{"input": "log_mel", "targets": ["voice"], "num_classes": 2, "fused_qkv": true, "kernel_size": 15, "mixing": "mixup", "loss": "cross_entropy", "beta2": 0.95, "beta1": 0.9, "shampoo_beta": 0.95, "max_precond_dim": 1536, "one_sided": false, "max_steps": 14000, "batch_size": 64, "adamw_weight_decay_other_params": 0.01}
Rows from block 5 of a small sound classifier, named by matrix and row number. Rows with one number belong to one neuron. Each number is 128 + 24 x the weight over its row's rms, rounded and kept within 0 to 255. All counts start at 0. Numbers have three digits each. After the name is the row's rms in percent of the matrix's.
After each neuron's rows are labels from the 100 clips, of 14976, where the neuron reaches its largest size: "strongest on" is what is common among them. Only what is clearly more common there than usual is listed. The data: read English sentences (LibriTTS-R). In brackets: how many of the 100, against the usual share in percent.
# gate: first MLP gate (model.blocks.5.ff1.gate.weight, 1024x256), inputs 0-127
# fc1: first MLP up (model.blocks.5.ff1.fc1.weight, 1024x256), inputs 0-127
# fc2: first MLP down (model.blocks.5.ff1.fc2.weight, 256x1024, transposed), outputs 0-127

gate.256 128:166117143114108075115132097106113115107093123099114110110129125131127171135104141145128163125166116143179133099110155114131156109155163147108091133116160170159118133098149104131156154087138168136175129123113143121113130141132084169095092105126129135181138100103135133137121132158137129197093144140145128124188131109119098145080110176098146125107098141123169162106138103128176136145149
fc1.256 126:137085114089091111104125112136146115152100145140124155161134105130160080137077142142124141134164142098169128097145167135117132083119117124129073115134128125100114131110126141109151137132106164123123136092135150107173129123122100112146099145136134160137101137133089150122155111118100107105137151169141141148114139171128149152119101129149160125154149132125093110150158147151110091115148
fc2.256 128:125092102102116158098112183102116107110143162177149100164103145176164110120105106130097097106110148079141129080162127134138130143078165144122121155126166106094121125172168138152113125118119158151102147097146117144125164144147146142132126141126135139132145158163140133125144120156079132129143096137104141102144089092094166155140133149122060114153089121172056106124162133151146141128139
strongest on: voice: male (99 vs 47.8)

gate.577 080:150112142102181124100110112120140132112094096149087097138098143097146158114179150096151119178126107136104127090156161101115160163121127084128154141159151085153134106126108131121156134125134093151120139148122102066125136100117142179095168114147148132145071113128140126149132173120123127138094136136096154136135138138128139094153121113158130127106161166143126157135179157170119145119107
fc1.577 092:128100120090137085141124097108129133107125111127137099144119158098135100101100110110096124105147125110151115149130139097075096117180099171154174103141136137123140130092102145114159117100154152115130108083118110136115111133131133139111134123111181116179133119099122163077095103140134119167116117128144164148099142116081139157092125102100098142146102106096119148127098153128168133141148
fc2.577 079:103077146116165146113123146129128122117102109143126124072126139113119120139126132158133155142145091152149094134077108163098097116128141145114126130111123085092151141116136163121180149118170071114172130171147152124107087105145115148096152120125156084128108123135147151094148102138132183125153144097127130149104125087134129173138120160150119113134103131138084087092148136180128107113065
strongest on: voice: male (96 vs 47.8)

gate.757 129:124063125137153139103133164129113142105105099139152141159106118130136139108122127173105144140154103132161163097101107134113135162131097145149101151131140147114119131115133138138173133075176128109109179140135123084147066096140125149118156112173094108156098166142112133120133127154145121135139102124127127132104153129092127186092078147097088152138151113106119105165152113097136110144115
fc1.757 126:109050157088135124094127137112139084088110100118140072160140120146124131155124111162121117113112142117155133130107163178102122119145123166126108143135149123115095097095147086121155193134164162105103157181125160121140133119136135144128120099162138108139137162116117131107136147139134148115118100140136124100090102131105121155098132084126141126116138102132161099108151121123122114133098
fc2.757 138:163136130138112154117125107069099117128194110081131091108163083176116110122137106111131126123136162134168125144180079119150127079120118133133123120140094144153143126103134093078090115116099142093090056139128122148150178131174147130141132115105125143162138100132122119140152111127139099154118153145161131128143132148141120174169126151116123127134127077093095099128076098092132121140110
strongest on: voice: male (99 vs 47.8)

gate.765 087:122151125105108109118126069113098123110130121147160111126165117147157146144126101121104157154115086130122147166116087112143163153115116060094136149100118097156124160114144106114096159074126136133119120110127109128154129116167095147107133102120117154123116154146149147090157094082163114146146090151121089194126092116086125142126136157111101144139170123100111128120126137085115147122096
fc1.765 090:115098151153142148080120158134148156182081121118126110164077137131120149111139135093116108143148159121130121120117136112126082127127107119165162062113119111136144143117125153132116113174171190155099152141127136157111114134118133135119112142128133129111108100178129132132119091134165080112119145145119118171137139138166131142144121186140146095146107136125160117149112097164137130096125
fc2.765 081:115133150064127128129128124146108147158100119127125141138111150123173135076156121132094160104144123093120131155106139158130109111113117109150132135121127151151126122168100133091107107127156123122148122152162128124166100161102117108068161124132079173127140149104168099087158099147125166122110107131154143140114155119080175090128099108105152130135130081134136132153121139118096137159154
strongest on: voice: male (99 vs 47.8)

gate.194 135:158108117122129108115131111126155137142120112081080143136158131149155099065119127147140139108063098133110108111097124124092093157107114100082161157106105136107135162101154177122146142102149107164124114147153112088137139114159155132144155139177129164104158147115140128138161112155096126142143122145155148107134143135131094143095148160136144100167137128106110150140190096125133145161134
fc1.194 129:155108130118116134151141147094166137110120101138112105131138138119126124111143098137115132121167124119147091114107139151124110094143165149084099089078142111114112112128137149120180124169139100149139170161096131132143128132098156154131135165180116194144089130120155166088133111114115101110156159128144139136136077130063091151140093161131121091147180150116117153136147143100122126181104
fc2.194 133:133094114111139148117154151076119112157108141157109110096133100100142109141130113118147111159159111107158109126146127136138146111097159122145132132153130127131164169097089148105146081111168135101096120095145133085151123165134131120115160105131141127084131159142123138105127133126130132139126111158121124112148151134164130129142133159123059127149103076138138108144118097121139137115171
strongest on: voice: male (98 vs 47.8)

gate.582 145:156077150138130131113140145132133118117103157106127086056164105118129111153131085142093109160126140168148132144125109125130088157147143140130149096136146157200141135106142120115129140086155141115090094150133086169130136180101118139140105158146176110101116158122127130128149125121129165119109128131113156114131080168183166181133094116137155121108108164140105098097142083095150109116144
fc1.582 144:130119130097086094142112155119121102161099145082130103149178116151090145134152107117151116112144120182122113132111117149101115115131097150145158100118122157162089176141136111128115127115176100113178149134103142120123125107075155175161141129122127126109073152122125127116171154118104124104112119110084113071116092125126131116152100105140147124121087140140136117117096122108112125115129
fc2.582 157:153170130152125117104098092144126093098143089156149104137135096159109144103121089149139125145164135144149114098120129141135123096148087105111096144114135135109097120142132161150131117133131148142143132158134140069113129104119157128105128103102067120162143122112132134135123118102099121141123133120108110082142151094107082123108149133116093104151144085146107175135160146156137147074091
strongest on: voice: male (100 vs 47.8)

gate.557 084:138111134128105121103114121144127099125124167148145145114108108119162154104123118132173103180100123089142107119116111154145131104084123134143103138140170113148141160138113123106126105093088138140166102115141137152138132181174106119111179118068133164168119110136169074158154149132128119166111099109128123134149103115113141110132145168098123097094147129126130186085089137121100106165129
fc1.557 074:132127141116139114093075149123105135149110150136159135128147123098110170083118128148093122178129098138126143126046084101137129106091135170155129142158112122118116152103114122119123161116116082111149175153144147071118124119142146150141129141146089130145106156076141171164103114113133099151120103093139093108132077100144146152083111130118124149177152190115089140131126129154138112131086
fc2.557 079:124198141108156139159113107157105105121141100139162133147116131113129182151155115105119134122086121160150114076091193145133121129118076132152138130136160138162141132128113125106152120104126120171104093094122165184085130101134113170118168147148139137122089124139111127151120142109106135120118123119142124127156139098118096114139147099109120131118140165142114135133098146115169158178097
strongest on: voice: female (100 vs 52.2)

gate.465 066:104184141110161096111123120149175128158098114112129090161117120153126160151147114124120151133104103102199147155145141111123122165153116127123107130134111158146144138122121103128091159106115108110109109115113115144165126140176158151098100116164090160118155117126146131123131108111140116123121128149130121077104172069165132157112148155108089146102104172161126126110154121127108160150103
fc1.465 064:109133123175146127111117109116093114114120119106126130161113126166171103170111198094080107175139116106125116126097150141148118130114127122130149161131081146094120148156127137100129126141115087123087123171111169151145121089139144144161107127126099113141129091138123159126147117129124181162147115125136137093142166135113162119099102116140135155115130142108164156064159147094131120055121
fc2.465 061:142142122155102135161129083123103119120069152133158142130126123104168116125123153135109117149078119118108102180144107112132116139122121089151130112151113117178138172140176149108101136192136145147162142133107100086197144108125151122166148128169086158144134139125112113119148127167104148145140114116151121124118108136074114118102124102139143120137141148109119185118130102111148172134158
strongest on: voice: female (86 vs 52.2)

gate.16 081:141139149113136111142108177143112152131129119122150127122173197132111129146111120129089144131146158087129097109143147122163149134118158100147103175163149128133122091130098107134097133141151104145111103136151133147170118143076129104129142138117125121156140171092168126082153171135138121129134105124135137133115159126153126100135166185160114141140100145146090135102124147131148121121115
fc1.16 082:140107117131113103155095151097180150117164099135111125135093132149143113126094111144141116125142138107137127138158099137137155148137179138079137059157142140144108138134072099150114147163133110149140132115138145145123156142149173110142147133142104108133127125139146090099085155117144108174148125155122107135111147119125102103127122089122133113208196112106126154144109111147066141143126
fc2.16 075:135125165105103146129099103132141120098124120165141104136144116123130095132115134102142161136145100141168136063146115133166120147105167165120097114050111127125148148143144116123075109135136146128122109162126164151128175129123144139167151137107082089096135111146145097131090128127144153115104163118096094117145150126109138158124111179093118154132117107118134113141126139115136149110120
strongest on: voice: male (98 vs 47.8)

gate.171 134:127098176141119153118105133134080122169136125132123118134139117130126103114093168143140121122165124103173117128110151162146164137147143127155142117130155110128142127117113132163125089130133144120166119123125114160089131094155130158172153140122095167117089088140150162129159136112155123137110097138131114115122135138113126052131103106109150117160133138144118114089126088102067130097128
fc1.171 131:161142123089107154102105146135112110121133139126108137135132072161106127062105118177148128127136136098129142094100176162123090117141157143073093127099131091135146129104119161134156112134123183163140128105132078109107107110121099108139121138107107138150170094124125144102153108116128112150170166135161122120138131101107082080145109098144117162120128102133113122131108121148136125143129
fc2.171 138:126122120115153165152114105139080117126133088123143093126136157111133151152128164132103121106118103122061101110160104148129118146159118150120124106172108113110125161135150131146055134160151122094139164118116120129106171105164152108096104100134132126112153149123145129142099150142144150141120128083127144065183106074125124157156118108128118130157111130148093169099112183147120091139138
strongest on: voice: male (96 vs 47.8)

gate.709 104:112106097143152148104055135094103154133147123137088163163144131130118129125161131158114138138140116137076129114132151101088170148146127124122186148118122110084106103129140147107130129080071133172105155081119103147162121085136100198086130109133138172141134122109143149101144165077102157107174129125154066149158128149136097152114122122143070101132129124120101122092123130116130083143140
fc1.709 093:144140137145129122135143122129163117142108138084094144090095121117138127145117158102104141133148135122117133113125164135137120137162123118130128121148174124110125168114100132131128084115142087138127161089146143092092149180109096121157102114111170135120122119132108123108118115146129118149075132092136100125096110187070093107106090094153142151121177179118142114130139158100126129136084
fc2.709 108:126126149136090157118079132089109084122132113152157109155146159140131129130098126127068143153118086163071147110126096164146088112113100112110170124150100095101138113145121143139152163166157149132129136153122130160149117128139108117153129135116145116150115144091160154127103139162132137147134089128112162153152136130166112071114120110151123113129128118145115144110133147123107053125168
strongest on: voice: male (100 vs 47.8); the word "i" (42 vs 20.4)

gate.695 077:093090126133154144122145099127102137095174119104172178132152103090151104143084139117079133163113127151127087136127168133103104146148128108166156156162101150085102136134135064156130116128077107105136133074151107100088099132174099122122139105141125143154114115109117077163136096136145082123164072134156111132128120121082181138127113139129129141080132092113124112174110153124086123100094
fc1.695 072:128125086132100087120104186131126149116107093136107164131137167096165117169135112129145144167132122136138090116118136143119124123113127132118100151109132119100126093172108136164143154100138120157086160115157132139154113177112101162123114147120134093176116145096152116107139110115109094160144076133112101155119146089121146141131119121153083121131154091105138117161143117146145129094117
fc2.695 075:130137151135145136130148100071152140146136122159152161106109148166138156124153134104162167184105131138136129134140154096124133145131126087128130116131165138128152105157092131125129186144082148096162165119138140147128126123129172126150127146142121127123154117126101115150125104137162150109135155097168131115128122092148139117127144106085123088127143115116154106141137143157104148109147
strongest on: voice: male (100 vs 47.8)

gate.668 122:164146125123155160137091113151137126083131192111147125142147099132122123145110126087103140080121104148119137115111139150144133116131140139115101133132117118110109167113099077165177130118137135139088132110169124125160140113160147139130095121216118193145123144178140123149098131136132108135151105091098097143121137115092088138102151139096140126136140125139140114159144098132151138075118
fc1.668 128:094112152119147123112143142125141105112154156140167096148138133131132169111130135169159134152099142119139137102073119115137109111166133089120104170095111133157145149114158121104093142097130101145146107170089105110140126108137107145104107128118145169164136100140125135093168102091140140131141109116113108079153133163157106162107136149115134169150140135157148131147126123132086111152116
fc2.668 130:162100120097128166101115125091111127079136092147128181103147085126107102132118118120080086144095125127138133090144099116155111118106125113097132137181117097137127154162105111100159094128114134149086121129138146155106159122116152151133085098141127151071134166153143129144092122099107137164151146114150126114123126130118127157138138135122095126139145148133116120132114143143128132116097
strongest on: voice: male (73 vs 47.8)

gate.333 104:115138118132144134134155164153105129120133100123166143130105166130117147095136148137169087111126155086161167114152146135096145089106117136119163119124128123147086074174119144171090135163101122143123113090163129137149124124135122130160114126106115115125142180136149136136174095117109115153131135104100190091155142143114130109134148125103118134135156160091133105133107136138132126100124
fc1.333 102:137134147143115148186103117153193152146129143101155106140098122144127130155110096102133139104110079136141162118142097135132129130098150127154108141157119104114113104123129131079095116114139123183144106150118171108130093113123137107120185130108154086107104107144172125175108121158135123126116150107136077149108161133104138145137122126154127140129101119088127112123142142122149106113148
fc2.333 111:109118110170163101155125130147111161111136170129160125094141126146119150143138111123116096169083087163130171144106109154145126152104105130149114109171151129112144177094146115124106087092119149128189144071182111107113109130113120138124080114160151155120126134162130125160079182164153103167109103131163091124140171139163136157136145109112137124151129146120121139136120147157117113185127
strongest on: voice: female (99 vs 52.2)

gate.669 086:131138106089123124134098121140092122115123098125111097138157137125177098149115127116095112135156120114108135113114090111131097087145105129111096125099099098155121128133135166151127107150083105135116102121089122123145117176096128104155108104147190101113142104169119130172135082130117105129150130127126160062139131096144114097117129126089139131155146143128094085120149152115116110144095
fc1.669 090:114126127163165136124110118118162158133137125114135135141110128114148159146137166126151131098131109162134140147129133175124146160107123118164164119118138129131162129120119123109149166142146155137112150119096101089133124093110117130112148124154093067120160160121095103070146102137098154109115089114143159192111120183164158131153110074109119158121135121103153208151127137131154138127139
fc2.669 087:127073145137120117139152115143124172115122152146098118128122155154099162123131094159105146153179110119103122146097101126102118166144096117137102126122104155129109102143135119166148148089120110131126094115114124126125129175135052152144123125143133169128139149124160143136103129124127141156159136155127095134109110114140067175156135130128165100153123110088138133145099094107152085139134
strongest on: voice: male (100 vs 47.8)