{"n_mels": 40, "input": "log_mel", "num_classes": 2, "mlp_ratio": 4, "fused_qkv": true, "loss": "cross_entropy", "residual_init": "none", "optimizer": "soap"}
Rows from block 7, named by matrix and row number. Rows with one number belong to one attention dimension. Each number is 128 + 32 x the weight over the matrix's rms, rounded and kept within 0 to 255. All counts start at 0.
# q: attention query, key and value (stacked) (model.blocks.7.attn.qkv.weight, 768x256, the q third), inputs 128-255
# k: attention query, key and value (stacked) (model.blocks.7.attn.qkv.weight, 768x256, the k third), inputs 128-255
q.10 [206 125 146 192 161 158 121 111 176  87 127 163  70 186 144 154 195 103  68  93 110 111  76 105 139 173 142 143 149 154 178 160 125  63  70 108 104 113  94  99 125 107 144 143 146 187 135  88 171  78 159 108  84 167  48 219 198 156 128 134 166 132 100 179 142 124 114 129  90 113 155 189 172  84 233  96 121  94 127 114 193  96 151 134  51 136 155  89 157 168 128 222 151 116  25  93  81 133 134 132 105 154 126 141 120  63 118 180  88 166 118  44 192 255 145 148  95  83  55 176 105 157 100 111  63 215 164 106]
k.10 [108 105  88 162 189 160  70 117 182 182 151 134  70 152 164 110 128 101 135 193  29 111 155  63 117 152 138 124  13 136 194 167 155 122 137 100 111  89 162  74 230  99 110 111 129 150  98 156  64 159 121  82 141 158 162 116 116  70  89  82 164 235 157 163 219 113 105 157  29 125 145 100 152 160 110 148  62 108 144 148 125 142 107  75  95 115  72 110 160 175 162 177  94 110 118 148 129 100 132 131 112 107  93 135 120 115  98 105 124 117 101  83 103 150 134 107  71  71 135 127  96  97 131 108 198 126 173 107]
q.11 [101 134 121 114  92 154 136 146 134 153 174 149 128 162 151 113 131 142 100  89 106 127  79 112 139 139 166 130  92 126 155 144 164 120 124 140 128 139 115 101 120 116 128 120  98 162  99 150  75  89 105 138 140 117  86  89 114  90 136 116  90 212 108 111 109  92 156 103 119 106 145 100 147 113 121 203  98 107 126 104 154 169 135 219  66 150 126  45 177 159 116 122  97 169 162  97 201 116 114 150 140 155 127 127 139 114 148 138 159  64 126 140 109  69 159 152 108 141  95 166 100 125  94 134 147 137 123 113]
k.11 [126 137 112 111 123 116 135 121 168 165 161 121 141  92 185 181 134 144 108 116 142  98 111 115 159 125 114 132 173 163 108 107  86 109 129 134 163  88 110 143 121 125  89 154 116 142 126 149 101 123 149 135 153 118 116 104 170 100 124 150 122 179 121 143 129 144 164 140 163 176 100 131 152 151  95 135 119 136 143 200  87 118 125 145 100 103  73 128 169 153 121  90 139 122  91 130 153  91 101  55 125 123 120 118 124 110 188 126  65  86 151 137 119  67 153 100 168 131 125 137 157  73 140 139 163 173 108 203]
q.12 [155 141 144 135 120 153 103 143 163  73 112 126  49 148  87 129 122 101 165 123 113  78 112 109  99  59 150  69 158 144 184  87 117 146 110 106 135 151  65  59 108 148 125  91 103 100  86 136 138 145 113 164 151 133 206 106 120 129  73 152 120 154 136 153 143  86 190 132 128 185 157 138 148 102 157  91 168 118 158 129  83 194 144 131  62 151  94 126 133 119 183 155 109 188 108 130 162 174 103 105 183 160 101  94 115  95 112 151 144 179  68 143 135 155  60 109 198  98 108 174  50 172 153 142 122 156 129 175]
k.12 [108 137  74 106 141  78 139 103  73 131 132 140 166 120  93 194  77 172 112 117 115 134 106 139 171 121 138 117  77 104 115 113 103 140  64 179 105 117 143 156 159  98  92  83 102 163 178 119 153 104 223 112  60 123  61 121  96 170 132 111 182 172  96 175 144  80 173  70 217  97 186 124 126 154 103 147 147 135 173 160 130 162 127  60 106 118  97 148 154 181 119 142 214 178 146  77 117 107 166 134 119 155  98 119 121  99  97 107 146 219 134 186 149  96 199 170  94  55 144  89 162 113 135 130 170 120 139 153]
q.13 [123  72 110 120 111 143 102 120 112 112 108  98 101 106 152  81 228 120 172 142 123 171 124 116 180 136 154 113 151 115 149 121 115  75 153  97 125 105 117  76 152 147  86 119 107 133 144 126 128 143  89 155 113 145  71 125 139 139  83 100 135 100 165  78 178 170 107 115 117  86 154 163 123 133 142 111 140 161 129 179 110 121 115 103 155 200 151 138 171 132 147 151 122 173 115  89 135 104 133 122 149 125 138 146 115 141  94 178 155  65 158 159 157 108 138 168 169 167 213 139 168  96 149  96 105  33 145 129]
k.13 [141  68 101 189 152  84  94 110 169 131 101 113 160 146 172 160 100 115 100 171 135  79 116 155  75 160 109 170 133 113 112 132 153 110 128 105 118  91 167  98 114 158 131 155 138 107  67 132 159 144 149 143 107  94 135 165 130 142  55  73 178 199 167 158  92 141  94 170 174 107 121 112  50 155  79 138  81 151 212 142  86  97 171 108 100  99  74 105  64 145 137 115 115  84 137 131  69 137 164  72 157 121 120 175  93 165 148 101 103 102 131 143 154 173 122  63  72 129 159  78  99 152  92 128 161 101 165 115]
q.14 [ 93 101 130 149 159  71  53 124 123 160 130  74 150 137 179 106  97 173  91 180  89  94 128  94 104 187  89 168 110 134  65 106 165 145 129  92  98 146 167 181  99  88 102 150  51 114 133 110 160 123 111 106 162  79 169 137 116 117 100 170 210  79 114 148 100 132 106  94 137 149 188 126 103  87  77 156 119 100 112 155  61 158 111 146 183 136  99 155 142  87 129 117 150 115  95 186 122 113 115 111 124  84 151 151 176 187 148  73 171 189 129 129 165 163 117 111 189 165  61 120 108 102  65 135 107 143  80  78]
k.14 [206 115 153 106  82  94 151 107 126 106 113 157 131 105 106 129 144 151 138  55 130 181 149 109 145 112 170 145 122  84 143 101  84 144 130 207 157 146  63  95 135 174 152 172  65 139  75 121 126 208  63 119 105 130  84  78 161 109  93 126 201 136 101 141 147 160 149 112 113 132 169 164 147 171 112  52 106 137 166 164 141 208 117 106  90 133 210 141  75 170 116 193  94 113 200 122 129 173 157 241 158  96 100 126 123 149 114 168 160 129 134 155 130 134  81 130 118  46 103 152  62 146  91 112 130 101 134 141]
q.15 [ 81 126 102 117 132 126 105 132  87 146 109 104 105 136 117  96 126 165 118 129 157 106 151 110  95 113 141  96 155 125  87 117 146 174 126 144 127 136  55 106 142  84 158 209 198  82  88 140 125 116 140 117 172  93 143 133 146 106 113 144 106 171 162 105 109 149 109 160 122 195 141 111 157 149  90 136  57 103 112  66 177 151 122 120 144 166 181 103 170 142 162 104 106 176 107  95 126 107  74 100 157 101  89 122 132 144  90 185 118  41 126 199 136 108 108 134 158 171 119  94  73 135 108  97 103  47 153 101]
k.15 [152 141 115 222  80 132 169 156 199 143 151  57 121  81 167 166 106 146 219 206 212 123  88  84 168  92 139 183 117  90  98 147 106 109 158 163 122 113 109 135 137 140 174 166 134  93 117  77 122 108 167 136  84 126 113 169 145 121  62 130 166 189 167 146 131 113 146 168 122 194 123 134 142  84 126 133 121 153 198 151  64 130 118 101 147 129 135 110 155 130  75 176 163 121 121 138 109 110 181 133  89 122 145  82 128 148 154  88 116 118  94  63 162 190 119  97 114 104 139 138 184 147 143 186 126  55  88  97]
q.16 [100 102 132  93 173 160  81  98 119  82 104 116 192  89 156 157  82 102  99 138 108 219  96 126 203 141  69 197 139 106 115 166 110 184  87 141 158 102  56 154  25 101 103 149  80 123 109 163 117  91 160 145 145 103  71 160 155 123 138 121 118 154 181 170 112 179 137 113 119 110 114 160 130 116 213 142  97  40 155  85 184 106  78 163 143 185 162 153 152 232 160 131 143 158 132  96 172  90 107  45 158 184  57 104  66 143  96 179  62 214 154 166  88 255 134 119 169 150 147 141 103 143  94 114 112 115  87  92]
k.16 [178 189 117 155 120 134 127 148 184 131 119 145  90  79 186 115 100 176 150 167 173 142 168 158 160 112 108  91  80 134 179 153 122 143 140  99 125 133 152 143 168 148 139 172  57 187  66 166 134 113 159 161  86 128 194 137  83 107  92  92 188 182 122 117 105 137 112 164 159 134 102 158 178  97 128 177 188 121 103 188 145 117 123  61 248 150 115  95 132 128 123  88  66  97 117  92 126 119 146 139 114  48 128 160  65 165  45 137 181 145 116 115 133 132 197  85 129  94 121 126  86 154 204 130 110 153 171 192]
q.17 [159 151 142  84 117 150  86 196 173  98 153 188  77 120  71  90 149 151 149 170 104 161 195 155 103 163  96 135 158 145 106  92 128 140  93 130 110 122  61 128 139  88 152 121 162 135 141 164 130 147 110 105 142 150 160 162 128 129 115 130  93 130 188 143 127 115  87 121 142  88 148 147 134 140  89 143 107 112 123 128 156  76 105 106  81 118 188 122 123 187 166  94 170 118 174 110 172 131 115 150 149 119 146 146 136 135  66 127  85 173 166 135 114 170 128 151 153 185 137 205 229  92  84 111 174 177 134 142]
k.17 [ 91 170 157 194 120 133 101 108 120 133 101 120 154 138 146 170 136 118 107  90 139 157  95 135 117 153 134 139 104 121 136 136 163 173 126 102 133 140  99 101  39 126 146 144 112 124  98 120 149 143 140 113 131 119 162 110  79 127 128  67  89 114 153 136 117 121 145 172 114 144 104  92  90 152 102 130 108 147 154 121  91 105 161  84 102 129 127  74  99 145 116 139 140 106  70  95 123 123  95  85 163  71 153 164 124 171 133 121 128 142  97 107 137 162 231 152 128 160 192 109 138 144 113 174 102 117 107 144]
q.18 [162 128 130 104 124 103 125 145 189  87 139  91  90 118  90 216 136 112 183  79  98 129 127  58 114 117 135 187  74 181 101 135 138 185 148  96 201 159  69 131 181 104 152 161 145 173  88 111 143 145 185 152 135  80 146 179 194 148 166 171 144 172 128 132 146  86 112 151 148 184 119  76 124  62  72 150 156 133  63 162 167 183  97  58 120  73 113 132 155 140 176 124 167 131 177 129  89  53 150 133 140 104 163 108  69 132 107 102  78 136 179  62  83 145 132 109 154  74 121 115 164 128  67 141 138  65 125 119]
k.18 [ 91 146 179  59 177 152 180 160  56 122 117 113 166 160 147 181 119 126  63 109  61 176 154 163 144 177 140 127 137 156 166 141 119 157 147 141  64  96  62 134 110 100 170 135 115 119 163 195 157  67  41 167 201 141 131 104 129  87 132 170  52  60 159 124 144  85 116  12 170 120  88 130 143  65 156 155 109 199  98 108  22 148 179 167 161 188 124 123 134  34 130  91 153 222 185  92 137 152  89 198  96 170 145 181  87  81 105 149 102 141 172 142 127  14 103 179 185 158  70 207 107  66 121 131 134  48  98  41]
q.19 [121  84 173 132 144 115  90  84 105 118 152  60 129  97  94 152 109 138 135  92  96 155 111 183 124 163 108  67 178 122  95 136 125 122 106 179 108  95 157 157 105 113 162 110 132 111 115 109 130 160 108 160 140  91  59  81 134 193 119  86 160 147 144 122  92 133  70  93 113  75 195 121 121 148  99 111 136  77 151 160 130 102 140 197  72 167 153 143  69 102 145 107 113 149 218 136 159 150 122 141  93 122  98 105 159 115 117 163 117 182 109 116 114 110 125 130 140 178 112 162 168 148 136 173  80  89 107  93]
k.19 [184 138  91 193 118 107 141 189 163 118  86 117  99 142 115 148 103 147 167 141 136 123 185 131 129 135 102  90  79 134 144 135 131 111 129  84 133 177 131  67 121 133 142 128 126 182 129 161 175 121 138 122 145 109 184 119 116 141 100 121 173 151 141 121  93  62 137 124 155 111  85 115  96  94  71 127 148 129 132 182 101 174 177 153 108 114  59 107 166 122 111 130 135 160 111 144 134  43 153  92 164 108  83 161 148 105 114  79 105 149 109 129 186 167 201 106 169 107 107 106 102 128 167 158 132 132 147 177]
q.20 [128 197 111 160  99 135 128 101  85  98 103  44  73 222 148 152 137  53 141 255 170 102 186 109 158  91  91 123 123 150  88 140 146 121  81 136  51 135  95 139  55 161 188  77 115 136 100 135 119 109 141  96 117 103 117 136 155 126  97 168  96 116 142  28 125 139 133 189 187 179 187 135 141 144 101 126 164 149 176 129 109 134 139  85 168 226 140 172 161 217 180 152 135 119 147 129  96 186 157  90  94  85 163 166 134 147 159 148 149 131 139  96 100 116 163 155 174 164 197 135  85  92 130 114 107  79 126 189]
k.20 [ 69  67 100  84 191  75 143  66 144  63  89 185 150 119 108 160  96 143 126 134  39  86 104 103 179 108  67  90 116 102 133  65 131 148 142 132  82  87 117 110 124  85 132 181 143 131  87 212 102 115  89 161 158 101 136 113  79  96 114 133 144 174 185  58 115 113  76 102 167 110 116 138 124 143 111 171 147 119 164 110 167 180  99 122  23  63 117 126 101 114 156  91  94 165 123 136 185 162  73 111 161 101 122  94 140  96 139  62 183 166 100 166 142 117 178 112  70 174 123 110 127 137 107 140 141  83 147  90]
q.21 [125 144 172 193 170 173 103 145  67 132 178 114 118 167 111 129 110 119 117 126 115 123 156 165  93 125 148 197 110 196 146 127  69 183  96 180  82 104 129 133  53 152 122  83  68 173 175 140 121  77 172 165 142  73 194 129 127  93 145  96 147 165 135 133 154  98  90 158 153 105  40 138 137  70 126 174 201 170  71 126  85 171 100 144 147  99 141 173  72 136  95  80 103 108 159 112 178 213  96 130 132 118 168  90 215  56 124 119 146 160 138  64 153  69 112 124 105 134 168 181 220 118 130  78 176 115 174  90]
k.21 [103 109 132 158 138 153 155 219 197 168 149 102 127 157 155 122 151 216 102  72  89 128 166 119 108 138 107 150 125 150  93 133 106 209 148  80 155 182 137  61 119 178 173 157 132 131 132 114 111 160 136 142 180 107  79 110 142 222 150  98 132 114 116 153 163 111 128 202 128 167  57  73  79 186 100  77 169 158  97 128  33 145 118 107 175 100 137 135 180  96 161  49 108 128 191 172 122 124  74 212 229 176 138 169 131 142 211 106 137 118  87 113 188 116 107 109 110 133 101 171 134 122 170 152 100 121  60 147]
q.22 [153  42 168 121 110 141 179 166 130 151 148 106  69 177 135 146 146 138 136 115 178  92 127  69 104  72 131 133 111 141 144  98 162 129 119 107 139  97  53 125  93 125  91 115  76 154 145  68 180 134 126 123 141  68  76 110 128 101  78 122 155 157 113 124 111 127 137 176 132 121 123 116 139 183 129 142 144 110 120 147  87 129 139  92  69 188  77  92 108 150 155 139 174  94 146  94 147 144 141 166 143 154 125 176 180 128  98 103 131 160 146 130 110 161 151 110 109  90  99 114 160 159 122 140 128 141 153 167]
k.22 [145 133 152 101 155 135 108 128 139 150 103 126 145 128 137 123  83 129 110 141  88  70 150 151 116 144 108  81 126 100  70 151 133  59 152 123 106  72  76  94 124 156 131 103 130 116  99 161  69 158  69 204 140 113 108 116  98 136  96 114  78 165 134 124 112 113 122 105 157 129 166  89 143 144  88  92 112 109 153 132 160 150  89 139 139 115 166 115  98  79 100 120 138 145 141 212 171 118 138 138 162  90 117 135 128 155 124 139 179 174 106 103 153 117 195 154 126 153 155  82 115 129 196  80 156 132 138 138]